config.yaml
dataset: "photos of plants and fungi (iNaturalist)"
horizontal_flip: true
encoder_bias: "all"
encoder_parallel_block: false
encoder_inner_norm: false
fusion: "cross_attention"
decoder_tie_embeddings: true
optimizer: "ademamix"
alpha: 4
lr_schedule: "step"
Rows from block 2 of the image encoder of a small image captioner, named by matrix and row number. Rows with one number belong to one neuron. Each number is 200 + 40 x the weight over its row's rms, rounded and kept within 0 to 999. All counts start at 0.
Before each neuron's rows are labels from the 100 images, of 14976, where the neuron reaches its highest value: "strongest on" is what is common among them; "colour at peak" is the nearest of a few named colours to the mean colour under the peak. Only what is clearly more common there than usual is listed. The data: photos of plants and fungi (iNaturalist). In brackets: how many of the 100.
# fc1: MLP up (encoder.blocks.2.mlp.fc1.weight, 384x128), inputs 0-127
# fc2: MLP down (encoder.blocks.2.mlp.fc2.weight, 128x384, transposed), outputs 0-127

strongest on: order Asterales (40); family: Asteraceae (40)
colour at peak: yellow (74)
fc1.77,180,207,214,232,175,248,196,179,135,250,144,253,206,199,213,195,193,105,165,232,217,211,235,181,208,242,146,205,208,168,170,206,157,100,178,233,221,155,189,176,283,237,218,195,122,261,230,200,213,202,210,221,125,202,143,185,196,200,205,219,192,177,156,251,218,194,180,144,190,176,201,185,205,150,239,184,141,234,202,241,194,166,252,149,227,327,153,206,161,317,245,163,165,204,91,194,204,317,207,196,267,159,228,206,238,186,204,196,282,194,257,218,237,219,208,186,171,196,160,186,184,202,200,260,222,177,206,191
fc2.77,142,182,144,123,200,154,193,253,140,236,167,188,174,248,247,168,195,178,188,202,130,187,180,254,144,156,173,170,250,183,248,200,196,168,257,251,174,218,200,228,203,221,140,195,246,202,202,208,202,173,152,154,231,233,179,220,227,208,202,125,221,177,210,249,190,213,208,295,229,215,252,130,199,176,201,216,234,180,202,213,227,215,234,205,175,156,262,191,159,162,218,202,214,225,228,209,213,232,233,159,201,161,207,194,191,261,182,106,218,168,324,244,111,136,160,236,185,158,153,231,199,240,226,221,205,280,341,220

strongest on: family: Asteraceae (35); order: Asterales (35); order Ranunculales (31)
colour at peak: yellow (53); orange (31)
fc1.136,170,240,155,187,211,243,207,263,194,232,132,238,164,204,202,176,192,167,204,250,199,246,215,162,233,131,104,192,193,203,201,183,200,137,175,187,198,183,240,130,208,210,186,187,160,196,342,132,239,147,200,319,192,220,190,204,165,265,190,154,200,253,200,204,233,221,202,138,228,184,260,179,200,228,195,133,202,285,271,233,190,161,248,152,162,226,264,204,262,150,223,155,200,171,174,199,177,273,213,168,162,155,270,229,160,203,170,203,179,207,205,163,251,205,198,221,118,148,168,244,185,136,218,223,214,185,207,206
fc2.136,251,144,219,189,181,284,250,192,185,95,201,196,224,228,165,245,180,252,192,210,161,207,215,157,224,212,185,175,238,201,241,222,256,197,213,174,146,194,243,185,222,120,154,154,195,124,203,254,221,222,211,142,194,179,153,196,178,212,204,195,146,163,135,175,192,291,156,237,188,192,242,192,162,227,234,174,200,206,105,201,179,207,325,137,230,148,216,256,230,228,159,205,199,198,232,143,217,157,267,196,188,175,238,164,170,201,205,205,281,165,233,261,189,235,169,191,207,117,204,290,242,218,165,145,186,184,274,192

strongest on: text has "common" (33); order Asterales (31); family: Asteraceae (31)
colour at peak: yellow (89)
fc1.259,177,240,167,142,226,121,213,213,149,184,143,170,157,185,245,160,183,156,147,221,201,221,123,158,229,191,149,173,167,178,237,235,204,155,183,183,214,214,107,111,278,154,162,233,231,203,243,177,143,192,185,209,231,151,206,217,226,225,185,208,229,245,207,216,217,170,207,180,211,253,259,223,228,297,239,185,217,251,226,185,249,107,167,188,197,245,258,135,260,135,248,230,158,153,205,147,194,195,198,242,233,228,275,133,198,204,187,201,205,228,232,255,124,216,256,195,168,203,176,222,244,189,250,213,243,229,203,293
fc2.259,192,157,246,220,204,210,214,192,245,109,237,224,164,227,113,218,254,249,137,191,226,236,232,190,204,234,163,252,260,177,247,264,163,161,163,215,171,229,194,230,218,202,178,124,195,137,171,186,203,198,145,139,274,141,178,161,186,249,206,188,164,141,217,201,146,230,201,173,171,215,218,200,183,183,228,224,219,179,109,175,129,256,281,201,278,141,226,170,239,260,171,214,174,249,201,196,225,152,244,169,260,151,285,205,168,208,179,228,232,139,216,275,192,226,190,219,132,191,209,196,251,221,222,202,136,170,231,271

strongest on: order Pinales (25); class Pinopsida (25)
colour at peak: white (93)
fc1.147,227,218,228,226,86,201,186,216,155,233,195,180,224,202,228,272,76,204,241,156,165,179,242,189,184,211,168,147,227,140,248,233,169,173,198,220,244,188,235,202,192,199,247,193,70,207,196,224,156,203,223,220,139,260,223,182,216,231,195,224,201,188,112,235,205,202,196,201,212,200,82,144,216,197,208,192,209,196,176,200,186,186,268,224,178,191,244,155,100,251,207,161,222,298,173,213,154,299,252,216,256,157,186,202,197,169,194,200,225,267,236,212,199,184,182,287,196,234,219,214,140,172,171,222,187,207,196,216
fc2.147,154,159,207,234,237,231,269,202,250,177,167,230,123,193,189,216,103,211,185,276,203,177,267,187,189,258,155,233,228,194,206,130,157,266,158,181,192,240,238,274,172,193,203,188,191,200,136,249,244,211,185,156,273,210,200,153,181,224,233,203,164,223,186,138,142,206,179,258,204,197,175,168,128,180,167,205,217,268,119,156,152,282,297,181,240,170,256,235,233,219,161,226,196,198,257,249,224,177,212,142,199,169,204,213,177,221,165,211,199,214,186,288,192,234,213,186,181,173,184,230,225,193,164,167,134,89,203,212

strongest on: order Ranunculales (27)
colour at peak: red (43); yellow (34)
fc1.171,182,235,175,225,182,188,197,217,141,210,159,278,207,184,173,176,180,190,190,215,132,179,253,155,188,189,196,164,207,211,257,103,205,158,185,173,244,214,276,140,195,225,194,153,156,199,258,167,197,141,200,231,195,189,194,221,221,249,185,139,202,224,204,216,242,255,232,189,200,200,185,184,261,201,177,93,128,293,234,246,204,119,275,165,127,226,269,223,180,210,205,124,206,256,180,155,180,266,231,186,201,204,303,263,136,186,152,246,176,200,194,225,238,175,167,253,130,184,213,249,207,154,187,228,231,165,235,214
fc2.171,227,119,205,221,177,214,301,200,208,117,139,237,186,222,200,302,265,116,201,237,170,291,212,113,273,223,123,185,206,212,210,204,267,168,222,183,160,194,249,177,245,216,169,204,200,212,185,238,201,236,230,136,218,244,201,276,198,257,181,164,196,231,194,233,233,241,149,209,171,177,179,184,184,214,151,187,229,211,201,209,182,179,256,180,207,164,241,214,230,245,139,201,171,211,210,207,210,174,227,207,177,187,260,247,138,204,126,231,136,216,205,218,246,223,188,210,123,119,198,256,254,188,221,120,157,171,254,203

strongest on: class: Liliopsida (31); order Asparagales (28); family: Asparagaceae (28)
colour at peak: cyan (31)
fc1.97,265,181,227,189,150,167,198,229,199,188,168,159,260,160,205,248,148,188,198,195,190,144,219,149,149,273,141,201,236,103,278,255,248,207,199,197,230,230,205,167,137,173,216,253,209,197,234,229,197,195,245,225,244,283,234,234,194,199,185,291,205,211,161,253,218,157,182,134,221,216,137,255,264,256,204,232,247,200,142,154,211,164,281,200,171,205,265,160,147,178,195,181,214,234,223,181,142,233,233,95,222,153,210,231,187,233,184,143,197,256,212,157,152,171,212,281,151,226,247,193,176,184,146,198,184,198,208,244
fc2.97,195,228,221,218,196,196,282,241,181,256,196,198,147,186,288,209,125,198,284,243,184,185,252,179,206,187,194,221,196,137,180,181,239,257,205,163,225,193,216,225,157,155,207,195,236,228,201,204,240,188,283,197,200,245,218,207,127,141,200,177,198,204,202,133,218,136,185,241,122,194,168,187,202,226,170,167,191,240,219,128,201,207,231,188,237,244,154,207,184,160,201,200,126,209,230,230,177,180,172,217,152,207,182,114,282,300,190,201,199,285,251,176,214,168,151,236,297,204,141,182,212,152,147,101,224,186,133,166

strongest on: order Caryophyllales (36); family: Cactaceae (32)
colour at peak: brown (68)
fc1.295,175,256,167,208,101,255,239,266,173,203,190,234,183,253,247,186,99,216,184,201,238,224,167,165,236,174,182,198,131,213,206,284,229,185,231,199,220,193,187,180,249,78,195,226,274,161,265,228,204,197,155,224,232,219,186,235,136,251,155,204,205,204,145,181,239,184,243,172,192,199,248,213,202,207,183,195,202,261,197,176,101,166,216,188,134,183,227,236,233,202,216,224,199,193,231,154,282,183,195,262,193,194,191,136,224,122,225,207,272,235,234,214,177,192,203,307,290,148,178,201,211,173,183,236,198,147,199,203
fc2.295,205,194,223,189,241,186,230,257,204,133,202,239,182,216,201,215,259,214,274,211,166,183,236,245,255,188,171,224,219,169,229,185,178,229,280,154,174,285,225,204,138,197,186,247,134,150,264,329,217,242,228,197,161,186,195,250,187,167,144,158,208,197,198,176,256,151,174,184,200,200,106,166,204,184,194,153,284,261,255,167,141,217,197,223,194,189,207,265,165,199,218,254,138,243,185,163,192,214,215,205,216,152,223,217,166,149,188,199,181,162,246,178,164,139,178,186,266,193,170,214,268,101,296,174,164,188,198,186

strongest on: text has "common" (26); order Ranunculales (25)
colour at peak: yellow (59); orange (33)
fc1.374,219,233,123,219,175,174,146,234,122,261,180,206,176,234,271,196,170,204,254,170,146,172,186,198,212,176,184,109,173,155,242,253,208,219,263,230,223,203,229,161,163,201,211,221,137,122,292,243,163,150,175,208,214,187,204,292,200,275,167,223,205,226,159,178,209,180,235,234,180,165,175,207,244,285,199,180,194,187,171,197,159,132,280,161,161,186,194,180,146,113,276,289,137,179,167,194,210,222,261,177,141,207,219,228,217,190,260,164,170,216,250,178,188,165,175,232,160,192,175,212,126,166,234,214,208,210,231,175
fc2.374,201,162,240,180,234,169,213,180,236,170,204,223,120,213,152,242,235,277,187,208,168,156,221,208,272,218,206,226,257,292,230,233,214,174,157,166,149,248,214,198,235,194,210,170,219,141,142,230,258,264,128,133,231,149,192,130,187,191,145,155,180,150,184,175,180,214,189,211,181,226,160,163,170,162,198,250,223,117,263,172,173,214,206,239,193,186,247,223,285,240,145,236,177,206,155,192,232,140,251,250,205,192,287,246,181,166,149,235,193,162,188,292,229,253,158,121,199,180,177,188,268,230,192,163,197,171,189,243

strongest on: order Asterales (38); family: Asteraceae (38); text has "common" (29)
colour at peak: yellow (68)
fc1.221,111,199,171,184,195,175,286,273,173,199,165,184,182,212,224,101,163,146,187,245,199,205,123,132,261,143,126,191,165,159,220,221,206,194,179,160,192,248,178,155,210,171,190,213,252,180,227,222,166,171,226,212,244,219,209,239,150,221,177,225,209,253,202,295,266,203,211,279,198,204,208,198,222,241,200,178,206,248,166,220,200,160,213,165,221,239,263,190,209,182,237,201,146,153,216,166,204,192,205,225,288,155,318,193,229,259,217,149,301,178,219,204,99,206,232,196,210,185,217,218,217,138,213,266,232,176,232,204
fc2.221,216,197,194,192,250,214,271,171,176,149,196,297,119,196,138,265,247,205,148,248,194,232,221,228,205,230,150,275,231,204,167,183,124,145,147,178,175,207,245,260,238,236,151,190,203,177,137,213,206,306,178,145,217,200,192,114,194,131,246,177,182,146,208,190,159,185,161,214,221,268,239,185,166,129,196,219,227,200,170,147,117,234,198,278,256,162,235,181,269,204,158,223,176,190,159,234,197,170,237,176,213,186,234,206,145,216,184,279,167,178,217,243,198,246,158,168,157,203,203,195,203,262,218,157,192,180,209,248

strongest on: class: Liliopsida (34); order Asparagales (32); family: Asparagaceae (32)
colour at peak: cyan (38)
fc1.25,231,193,219,185,128,158,197,204,207,167,171,148,265,189,213,284,185,119,176,180,181,130,174,143,170,235,125,191,208,122,270,276,255,202,228,201,226,240,173,179,173,158,270,274,186,219,227,222,191,205,221,208,212,275,232,241,192,202,182,254,224,217,133,190,228,176,178,205,242,221,153,189,220,210,231,239,251,216,87,177,217,188,229,201,158,220,231,93,143,212,191,172,196,225,278,178,183,190,249,148,205,151,206,229,191,240,190,110,237,219,211,197,137,174,204,282,123,241,199,181,203,186,177,182,164,199,238,245
fc2.25,224,237,196,177,212,198,297,214,183,252,221,184,168,153,321,172,117,193,278,259,191,193,246,170,185,180,194,178,213,151,171,193,233,229,215,155,215,211,196,215,176,145,249,207,236,244,215,238,241,186,277,191,206,242,215,214,84,167,204,190,181,201,194,163,245,158,193,258,124,179,162,182,231,235,175,156,188,216,211,153,203,181,266,191,244,254,157,219,155,179,180,234,134,190,202,266,177,182,180,208,152,205,183,98,261,277,177,204,180,249,235,202,232,155,180,256,275,200,164,194,195,183,147,140,231,170,127,184

strongest on: order Ranunculales (25)
colour at peak: red (56)
fc1.336,228,216,145,293,166,249,240,168,188,116,195,255,214,186,215,206,202,186,256,284,255,180,279,216,234,216,219,171,231,160,201,171,180,200,197,173,178,146,222,189,85,264,259,208,132,219,203,259,240,144,178,219,184,218,215,208,147,186,201,182,182,211,233,248,224,221,211,194,74,180,193,193,228,223,175,151,109,233,212,167,136,200,239,251,201,327,193,187,153,144,191,170,192,232,123,191,161,230,200,145,169,196,150,224,193,204,124,191,126,224,215,185,230,153,188,208,212,194,200,170,190,208,180,170,221,163,197,193
fc2.336,198,209,253,165,198,206,188,175,229,195,182,243,205,235,207,237,176,245,197,222,255,195,249,343,218,156,199,184,159,278,165,194,154,204,196,236,181,202,155,304,214,193,182,187,134,223,100,239,190,298,185,178,211,241,192,150,152,164,199,160,188,100,234,104,90,187,169,193,204,233,192,163,128,176,144,240,188,167,172,154,168,316,257,225,234,169,225,243,242,253,157,195,199,236,215,241,231,165,208,224,195,211,219,194,195,210,193,207,240,169,232,197,165,213,210,215,221,183,205,215,218,237,255,205,169,208,174,185

strongest on: family: Asteraceae (41); order: Asterales (41); order Ranunculales (34)
colour at peak: orange (43); yellow (33)
fc1.114,168,187,207,247,205,234,258,215,132,197,167,174,135,154,214,184,233,243,164,245,193,242,197,193,197,88,157,174,166,186,197,186,212,172,178,129,169,203,170,116,297,149,160,199,197,213,256,202,221,206,186,235,186,235,260,227,146,238,189,209,269,256,193,188,256,221,181,225,157,180,246,235,229,235,262,170,122,265,210,176,193,173,212,177,199,242,264,213,209,119,219,267,131,135,218,178,227,198,201,198,199,199,229,193,194,256,236,192,248,182,197,211,240,281,204,230,201,166,174,220,245,82,281,208,227,203,195,276
fc2.114,201,118,209,201,171,200,194,189,194,143,227,146,221,232,147,231,219,269,209,200,129,110,204,165,233,199,138,182,244,123,251,219,262,167,213,234,182,212,200,144,193,181,170,197,231,112,181,203,224,190,153,220,251,156,133,198,199,257,203,173,167,194,142,140,211,271,181,241,193,222,221,224,185,203,265,210,216,163,115,145,187,229,292,174,222,126,226,228,208,217,203,222,175,185,258,181,199,161,195,198,204,184,210,179,153,246,224,203,279,161,253,265,170,264,155,191,175,84,174,206,246,195,168,173,149,231,267,205

strongest on: order Asterales (37); family: Asteraceae (36)
colour at peak: yellow (88)
fc1.120,137,248,251,263,230,224,260,241,192,183,159,164,170,166,229,177,235,125,152,235,181,255,146,166,233,199,136,144,157,160,267,216,223,210,169,147,168,216,166,110,293,183,159,207,190,197,291,142,192,197,212,233,248,198,271,248,222,212,152,246,304,237,209,220,238,172,238,107,230,193,237,251,277,206,283,158,206,224,215,207,221,172,202,173,189,224,202,175,196,165,233,242,149,213,164,163,206,232,238,254,234,170,258,217,193,228,171,223,154,193,240,200,197,232,221,203,198,143,172,199,234,160,210,239,264,174,224,213
fc2.120,203,199,228,220,134,219,230,216,162,99,233,178,196,238,153,234,193,188,190,193,158,307,217,135,155,243,137,279,256,121,224,226,170,161,210,207,190,217,261,183,208,155,205,195,201,102,235,232,219,188,173,130,247,318,181,137,196,181,219,191,192,178,144,178,221,216,224,197,205,218,225,203,181,214,251,214,224,173,188,163,131,165,253,202,243,120,283,181,216,229,184,208,195,251,191,160,203,252,279,214,234,145,206,208,184,249,151,159,168,161,217,226,196,204,184,242,135,270,231,220,201,191,219,197,103,208,211,203

strongest on: order Caryophyllales (26)
colour at peak: pink (87)
fc1.232,150,144,217,245,184,168,191,216,187,182,195,252,198,208,217,146,188,146,171,193,194,210,134,178,161,179,173,185,123,227,273,217,178,173,317,239,251,184,218,161,238,123,189,185,209,206,186,195,148,136,180,218,136,218,166,247,294,259,193,229,268,229,139,181,203,158,201,288,187,177,166,180,261,213,167,248,200,179,171,197,168,187,193,180,213,154,259,177,199,189,205,207,161,260,144,177,226,225,192,170,270,193,232,212,129,231,254,181,172,219,138,228,146,212,253,262,241,186,157,209,218,184,285,155,122,198,284,213
fc2.232,182,108,268,207,230,208,217,208,211,166,167,242,196,229,227,212,212,175,182,208,234,198,237,156,202,193,207,208,190,249,209,166,127,210,154,142,210,176,285,238,232,240,195,177,150,155,192,324,198,229,178,331,205,189,223,154,148,208,187,150,186,154,276,133,161,173,149,165,145,210,132,202,144,179,177,148,164,201,159,226,207,223,230,200,201,197,214,165,259,238,181,125,212,254,129,265,253,237,209,137,214,243,181,224,179,149,144,183,199,186,186,310,187,172,194,217,242,162,217,168,185,188,224,244,198,158,230,202

strongest on: class: Liliopsida (32); order Asparagales (30); family: Asparagaceae (30)
colour at peak: cyan (54); white (25)
fc1.239,197,176,268,188,190,174,253,190,190,221,196,221,264,203,232,195,193,154,193,204,196,251,168,80,284,239,129,189,229,143,358,233,266,127,161,200,206,238,180,115,197,172,165,306,221,199,231,218,194,150,160,197,235,247,255,208,211,150,170,156,258,273,125,197,307,167,188,217,134,196,152,196,276,226,202,205,216,198,169,198,215,158,230,200,228,198,261,173,170,198,201,159,217,180,222,173,211,196,231,177,181,178,200,211,203,240,213,158,224,243,182,229,198,197,218,245,235,148,191,225,176,187,173,199,181,191,219,176
fc2.239,179,236,202,215,228,190,195,241,89,251,162,188,212,196,225,196,201,175,213,200,202,277,176,211,223,173,190,177,137,169,163,186,240,237,185,188,227,147,216,224,155,191,250,226,213,227,212,186,220,170,234,246,194,224,249,191,153,152,184,194,255,220,199,148,195,161,280,203,177,204,182,237,247,237,239,164,180,292,282,144,227,227,209,195,221,275,190,191,184,154,233,192,120,186,179,259,189,221,156,241,184,231,164,122,242,270,223,221,157,221,321,123,211,216,170,249,266,182,199,134,132,168,156,135,222,207,112,166

strongest on: class: Liliopsida (28); order Caryophyllales (26); family: Cactaceae (25)
colour at peak: white (30)
fc1.240,235,163,253,194,153,195,242,225,229,247,186,172,214,202,213,204,168,191,192,203,177,194,156,105,265,195,93,151,207,171,286,277,228,148,212,196,226,172,214,175,192,136,188,286,228,199,228,250,235,164,197,197,213,341,221,206,204,154,208,193,234,243,166,186,247,135,232,193,155,230,171,223,322,211,275,203,211,183,172,197,181,162,211,207,234,194,199,205,136,217,205,161,243,246,188,166,196,209,203,173,161,108,194,238,188,289,180,136,214,201,210,244,144,198,202,213,177,125,212,177,163,230,179,217,175,174,238,146
fc2.240,182,247,203,190,218,211,229,239,160,239,187,196,214,179,253,173,191,183,234,194,206,282,175,257,212,166,225,196,139,198,152,167,228,235,199,158,238,198,213,233,127,184,220,211,207,207,198,217,229,154,249,204,220,232,226,197,116,146,154,200,261,183,215,93,198,165,234,209,140,206,178,224,210,236,184,157,196,311,262,132,215,240,192,232,191,247,228,187,184,171,195,224,98,213,204,270,217,193,157,223,146,212,187,79,231,277,188,219,167,227,280,144,225,205,152,210,283,238,198,151,183,160,170,123,178,156,162,159

strongest on: order Asterales (39); family: Asteraceae (39)
colour at peak: yellow (87)
fc1.178,157,197,188,206,185,206,248,227,165,232,163,183,141,152,271,145,179,167,141,293,161,229,122,175,304,156,57,132,208,183,224,222,209,147,195,208,219,179,219,154,291,207,137,212,219,206,247,189,180,163,197,222,212,192,243,249,202,186,145,200,206,238,207,285,216,157,204,189,193,158,209,251,247,229,275,174,249,195,202,190,216,153,233,155,189,237,268,205,214,198,229,223,180,170,167,169,204,244,246,171,213,171,265,208,177,243,176,165,174,173,247,203,178,177,223,202,175,143,167,208,206,127,270,200,212,182,253,279
fc2.178,199,176,215,144,147,165,199,216,199,106,270,170,251,268,161,173,201,259,223,167,167,153,189,151,129,188,143,213,241,116,271,263,244,240,220,223,182,209,198,179,133,173,158,224,231,92,222,207,239,123,158,175,198,194,165,187,253,251,259,222,167,204,151,207,235,244,257,187,209,209,255,201,201,210,233,188,232,165,128,177,196,185,267,171,218,148,202,195,197,261,227,209,207,249,240,130,206,174,191,197,215,142,196,135,175,241,198,116,236,165,239,243,126,205,169,241,214,179,202,232,223,166,197,199,142,234,260,221

strongest on: class: Liliopsida (33); order Asparagales (29); family: Asparagaceae (29)
colour at peak: white (52); cyan (36)
fc1.207,240,172,181,141,178,154,191,258,224,202,174,149,234,180,212,194,170,210,189,189,171,178,185,168,222,218,193,159,279,143,222,184,175,238,175,205,161,199,196,200,143,226,195,216,261,214,198,188,148,184,204,201,266,265,174,204,268,166,168,279,219,216,152,185,196,251,214,256,167,262,191,207,247,280,249,202,281,187,142,205,280,188,296,177,198,198,291,180,141,205,175,213,221,227,291,202,198,142,183,238,183,165,165,190,197,266,156,133,234,199,231,260,147,200,263,223,160,153,199,206,163,156,121,248,158,279,205,254
fc2.207,288,214,214,180,242,176,245,122,192,183,168,230,207,160,198,197,163,187,174,200,257,208,194,240,217,195,221,247,297,187,159,228,170,146,155,144,141,200,182,273,195,175,181,172,219,256,70,219,171,199,230,208,244,205,209,182,239,213,213,261,172,112,158,288,0,197,218,156,205,183,228,195,188,148,189,170,159,199,174,188,166,252,169,184,221,211,185,174,228,165,148,210,243,183,170,219,193,233,202,209,200,195,184,215,215,176,186,227,175,212,174,216,249,201,224,254,191,205,259,244,234,236,186,233,170,187,223,145

strongest on: order Asterales (34); family: Asteraceae (34)
colour at peak: yellow (77)
fc1.342,156,235,130,201,229,238,222,224,171,252,187,224,143,194,237,139,198,188,143,256,210,228,175,159,244,212,195,162,156,204,232,229,232,184,138,134,201,185,176,166,300,221,141,254,196,188,217,167,213,200,189,201,214,192,167,269,176,193,181,226,246,240,223,262,232,165,225,72,195,127,252,230,265,233,299,123,243,225,201,232,178,96,238,166,172,287,243,234,261,156,213,221,182,174,192,150,175,189,199,209,195,197,239,192,219,164,182,211,185,193,240,207,189,203,266,230,193,207,165,242,212,173,157,277,264,195,240,213
fc2.342,256,221,208,160,204,206,214,167,121,116,193,182,207,154,154,219,231,244,170,204,167,214,226,178,191,196,172,213,233,125,228,226,211,145,198,150,158,241,217,216,196,177,129,158,207,135,224,194,214,201,146,181,241,213,172,154,219,192,183,186,203,135,139,195,200,264,195,202,155,238,230,216,187,187,315,241,171,200,176,164,142,194,258,205,240,146,255,200,195,228,180,229,178,213,167,178,259,226,210,200,278,118,202,153,128,195,168,212,257,163,250,327,247,225,179,217,162,184,274,214,228,252,189,215,84,174,234,161

strongest on: order Ranunculales (26); family: Papaveraceae (25); text has "poppy" (25)
colour at peak: red (69)
fc1.289,170,223,227,244,213,253,201,223,125,197,172,214,153,198,211,213,206,193,248,276,174,178,211,160,195,111,187,187,154,195,245,192,179,179,151,207,172,199,301,124,225,227,200,195,169,183,248,176,216,194,219,187,180,186,187,199,176,252,223,127,94,218,201,235,229,228,234,205,143,220,233,135,189,185,205,112,134,260,221,228,243,159,211,107,189,234,202,198,174,179,192,125,191,166,182,222,186,223,262,188,233,185,256,233,125,158,229,230,216,227,258,224,261,165,179,173,74,199,208,227,284,156,264,177,227,197,153,219
fc2.289,198,114,180,203,165,220,251,198,210,108,141,173,220,253,244,281,224,233,226,204,190,204,223,165,223,191,198,138,228,190,182,152,278,233,248,182,171,116,182,250,260,198,184,218,197,192,166,221,191,250,163,181,220,173,177,214,189,246,209,198,184,244,223,157,144,251,151,220,186,214,186,165,168,266,146,197,182,233,156,199,201,228,260,139,201,149,234,238,231,179,172,201,147,124,260,256,226,123,188,219,157,270,204,159,164,252,173,187,200,195,233,196,220,265,206,269,169,209,203,260,277,201,207,76,139,193,252,190

strongest on: order Ranunculales (33); family: Papaveraceae (33); text has "poppy" (33)
colour at peak: orange (54); red (37)
fc1.365,146,100,201,254,218,141,229,272,174,245,145,230,173,218,236,213,177,182,309,224,176,188,183,188,191,128,193,191,100,233,210,225,250,215,232,184,262,185,230,202,226,174,172,228,209,205,211,229,236,186,183,273,191,198,200,201,161,228,168,181,211,266,156,192,212,196,220,199,158,260,141,149,196,237,194,168,171,219,212,160,87,158,215,193,219,202,235,257,187,138,251,293,119,225,164,118,269,224,181,250,150,213,181,190,166,247,232,227,222,225,219,195,202,208,234,204,230,196,157,185,112,145,241,160,156,188,174,164
fc2.365,259,158,205,250,230,205,148,163,198,204,186,202,197,260,243,259,202,162,247,219,222,207,186,320,241,228,257,203,136,194,171,293,214,219,210,196,201,202,200,291,221,147,185,144,202,239,166,243,254,257,212,205,133,209,167,287,157,193,166,171,240,187,224,168,99,128,192,143,178,191,203,197,217,175,147,210,212,70,227,169,225,258,201,215,153,194,213,187,251,235,198,208,240,200,202,215,178,248,245,200,201,185,160,288,201,139,195,206,194,218,159,171,208,195,197,255,207,151,187,233,240,216,189,152,287,207,147,183

strongest on: order Ranunculales (31); family: Asteraceae (29); order: Asterales (29)
colour at peak: orange (51); yellow (41)
fc1.278,188,211,214,269,173,296,201,240,159,254,166,181,167,239,280,208,228,228,248,237,138,225,215,192,166,156,191,159,152,213,202,153,160,207,189,319,228,166,214,153,208,185,242,211,130,179,249,252,207,195,166,222,183,216,150,205,152,195,180,164,155,198,154,232,214,216,182,181,248,250,213,248,146,161,176,156,160,235,237,155,199,179,330,169,240,241,275,199,195,216,287,209,161,192,215,202,186,231,246,168,212,118,216,196,242,230,213,197,232,177,267,156,215,202,175,187,149,246,153,208,122,134,272,205,214,211,191,235
fc2.278,219,129,139,125,194,127,177,233,178,182,185,198,195,278,187,169,196,187,206,189,134,106,135,217,260,185,170,175,236,240,223,271,249,239,208,216,187,224,159,212,237,200,163,205,204,210,214,206,216,167,185,186,210,114,228,230,203,250,201,179,190,212,236,209,152,252,183,268,216,226,168,134,204,203,198,226,283,102,184,243,207,223,217,176,144,183,200,158,213,207,221,198,235,123,207,192,227,187,141,206,151,211,232,237,188,201,197,154,136,190,249,215,150,203,220,229,228,129,196,244,230,202,222,161,245,297,352,216

strongest on: class: Liliopsida (32); order Asparagales (28); family: Asparagaceae (28)
colour at peak: cyan (79)
fc1.307,223,181,229,205,175,215,261,190,202,232,210,208,196,292,226,182,166,190,224,215,201,153,230,158,218,188,200,227,187,191,282,193,205,148,233,141,171,230,235,201,219,145,239,182,294,151,205,317,217,198,181,217,245,231,213,222,143,218,175,263,194,216,131,205,214,223,171,200,233,209,190,192,221,187,137,201,235,204,141,216,229,200,387,197,144,170,252,192,166,243,173,166,179,212,280,178,215,264,163,157,174,165,148,196,189,202,195,183,199,155,182,280,138,128,131,236,203,197,169,240,196,245,232,191,153,217,209,239
fc2.307,172,161,192,195,250,106,222,159,181,223,144,212,167,213,182,190,185,206,140,195,158,205,215,236,261,250,205,208,250,203,144,224,196,201,147,264,211,204,171,230,266,207,270,152,139,157,161,179,224,215,196,200,203,179,114,154,175,168,174,207,186,107,228,180,146,167,165,179,123,287,177,176,185,115,195,248,203,171,160,209,166,217,218,280,235,183,205,248,256,245,183,213,179,212,177,223,279,159,191,246,246,136,273,245,150,229,180,235,228,211,187,248,170,304,200,160,205,233,218,227,182,245,237,211,188,122,187,251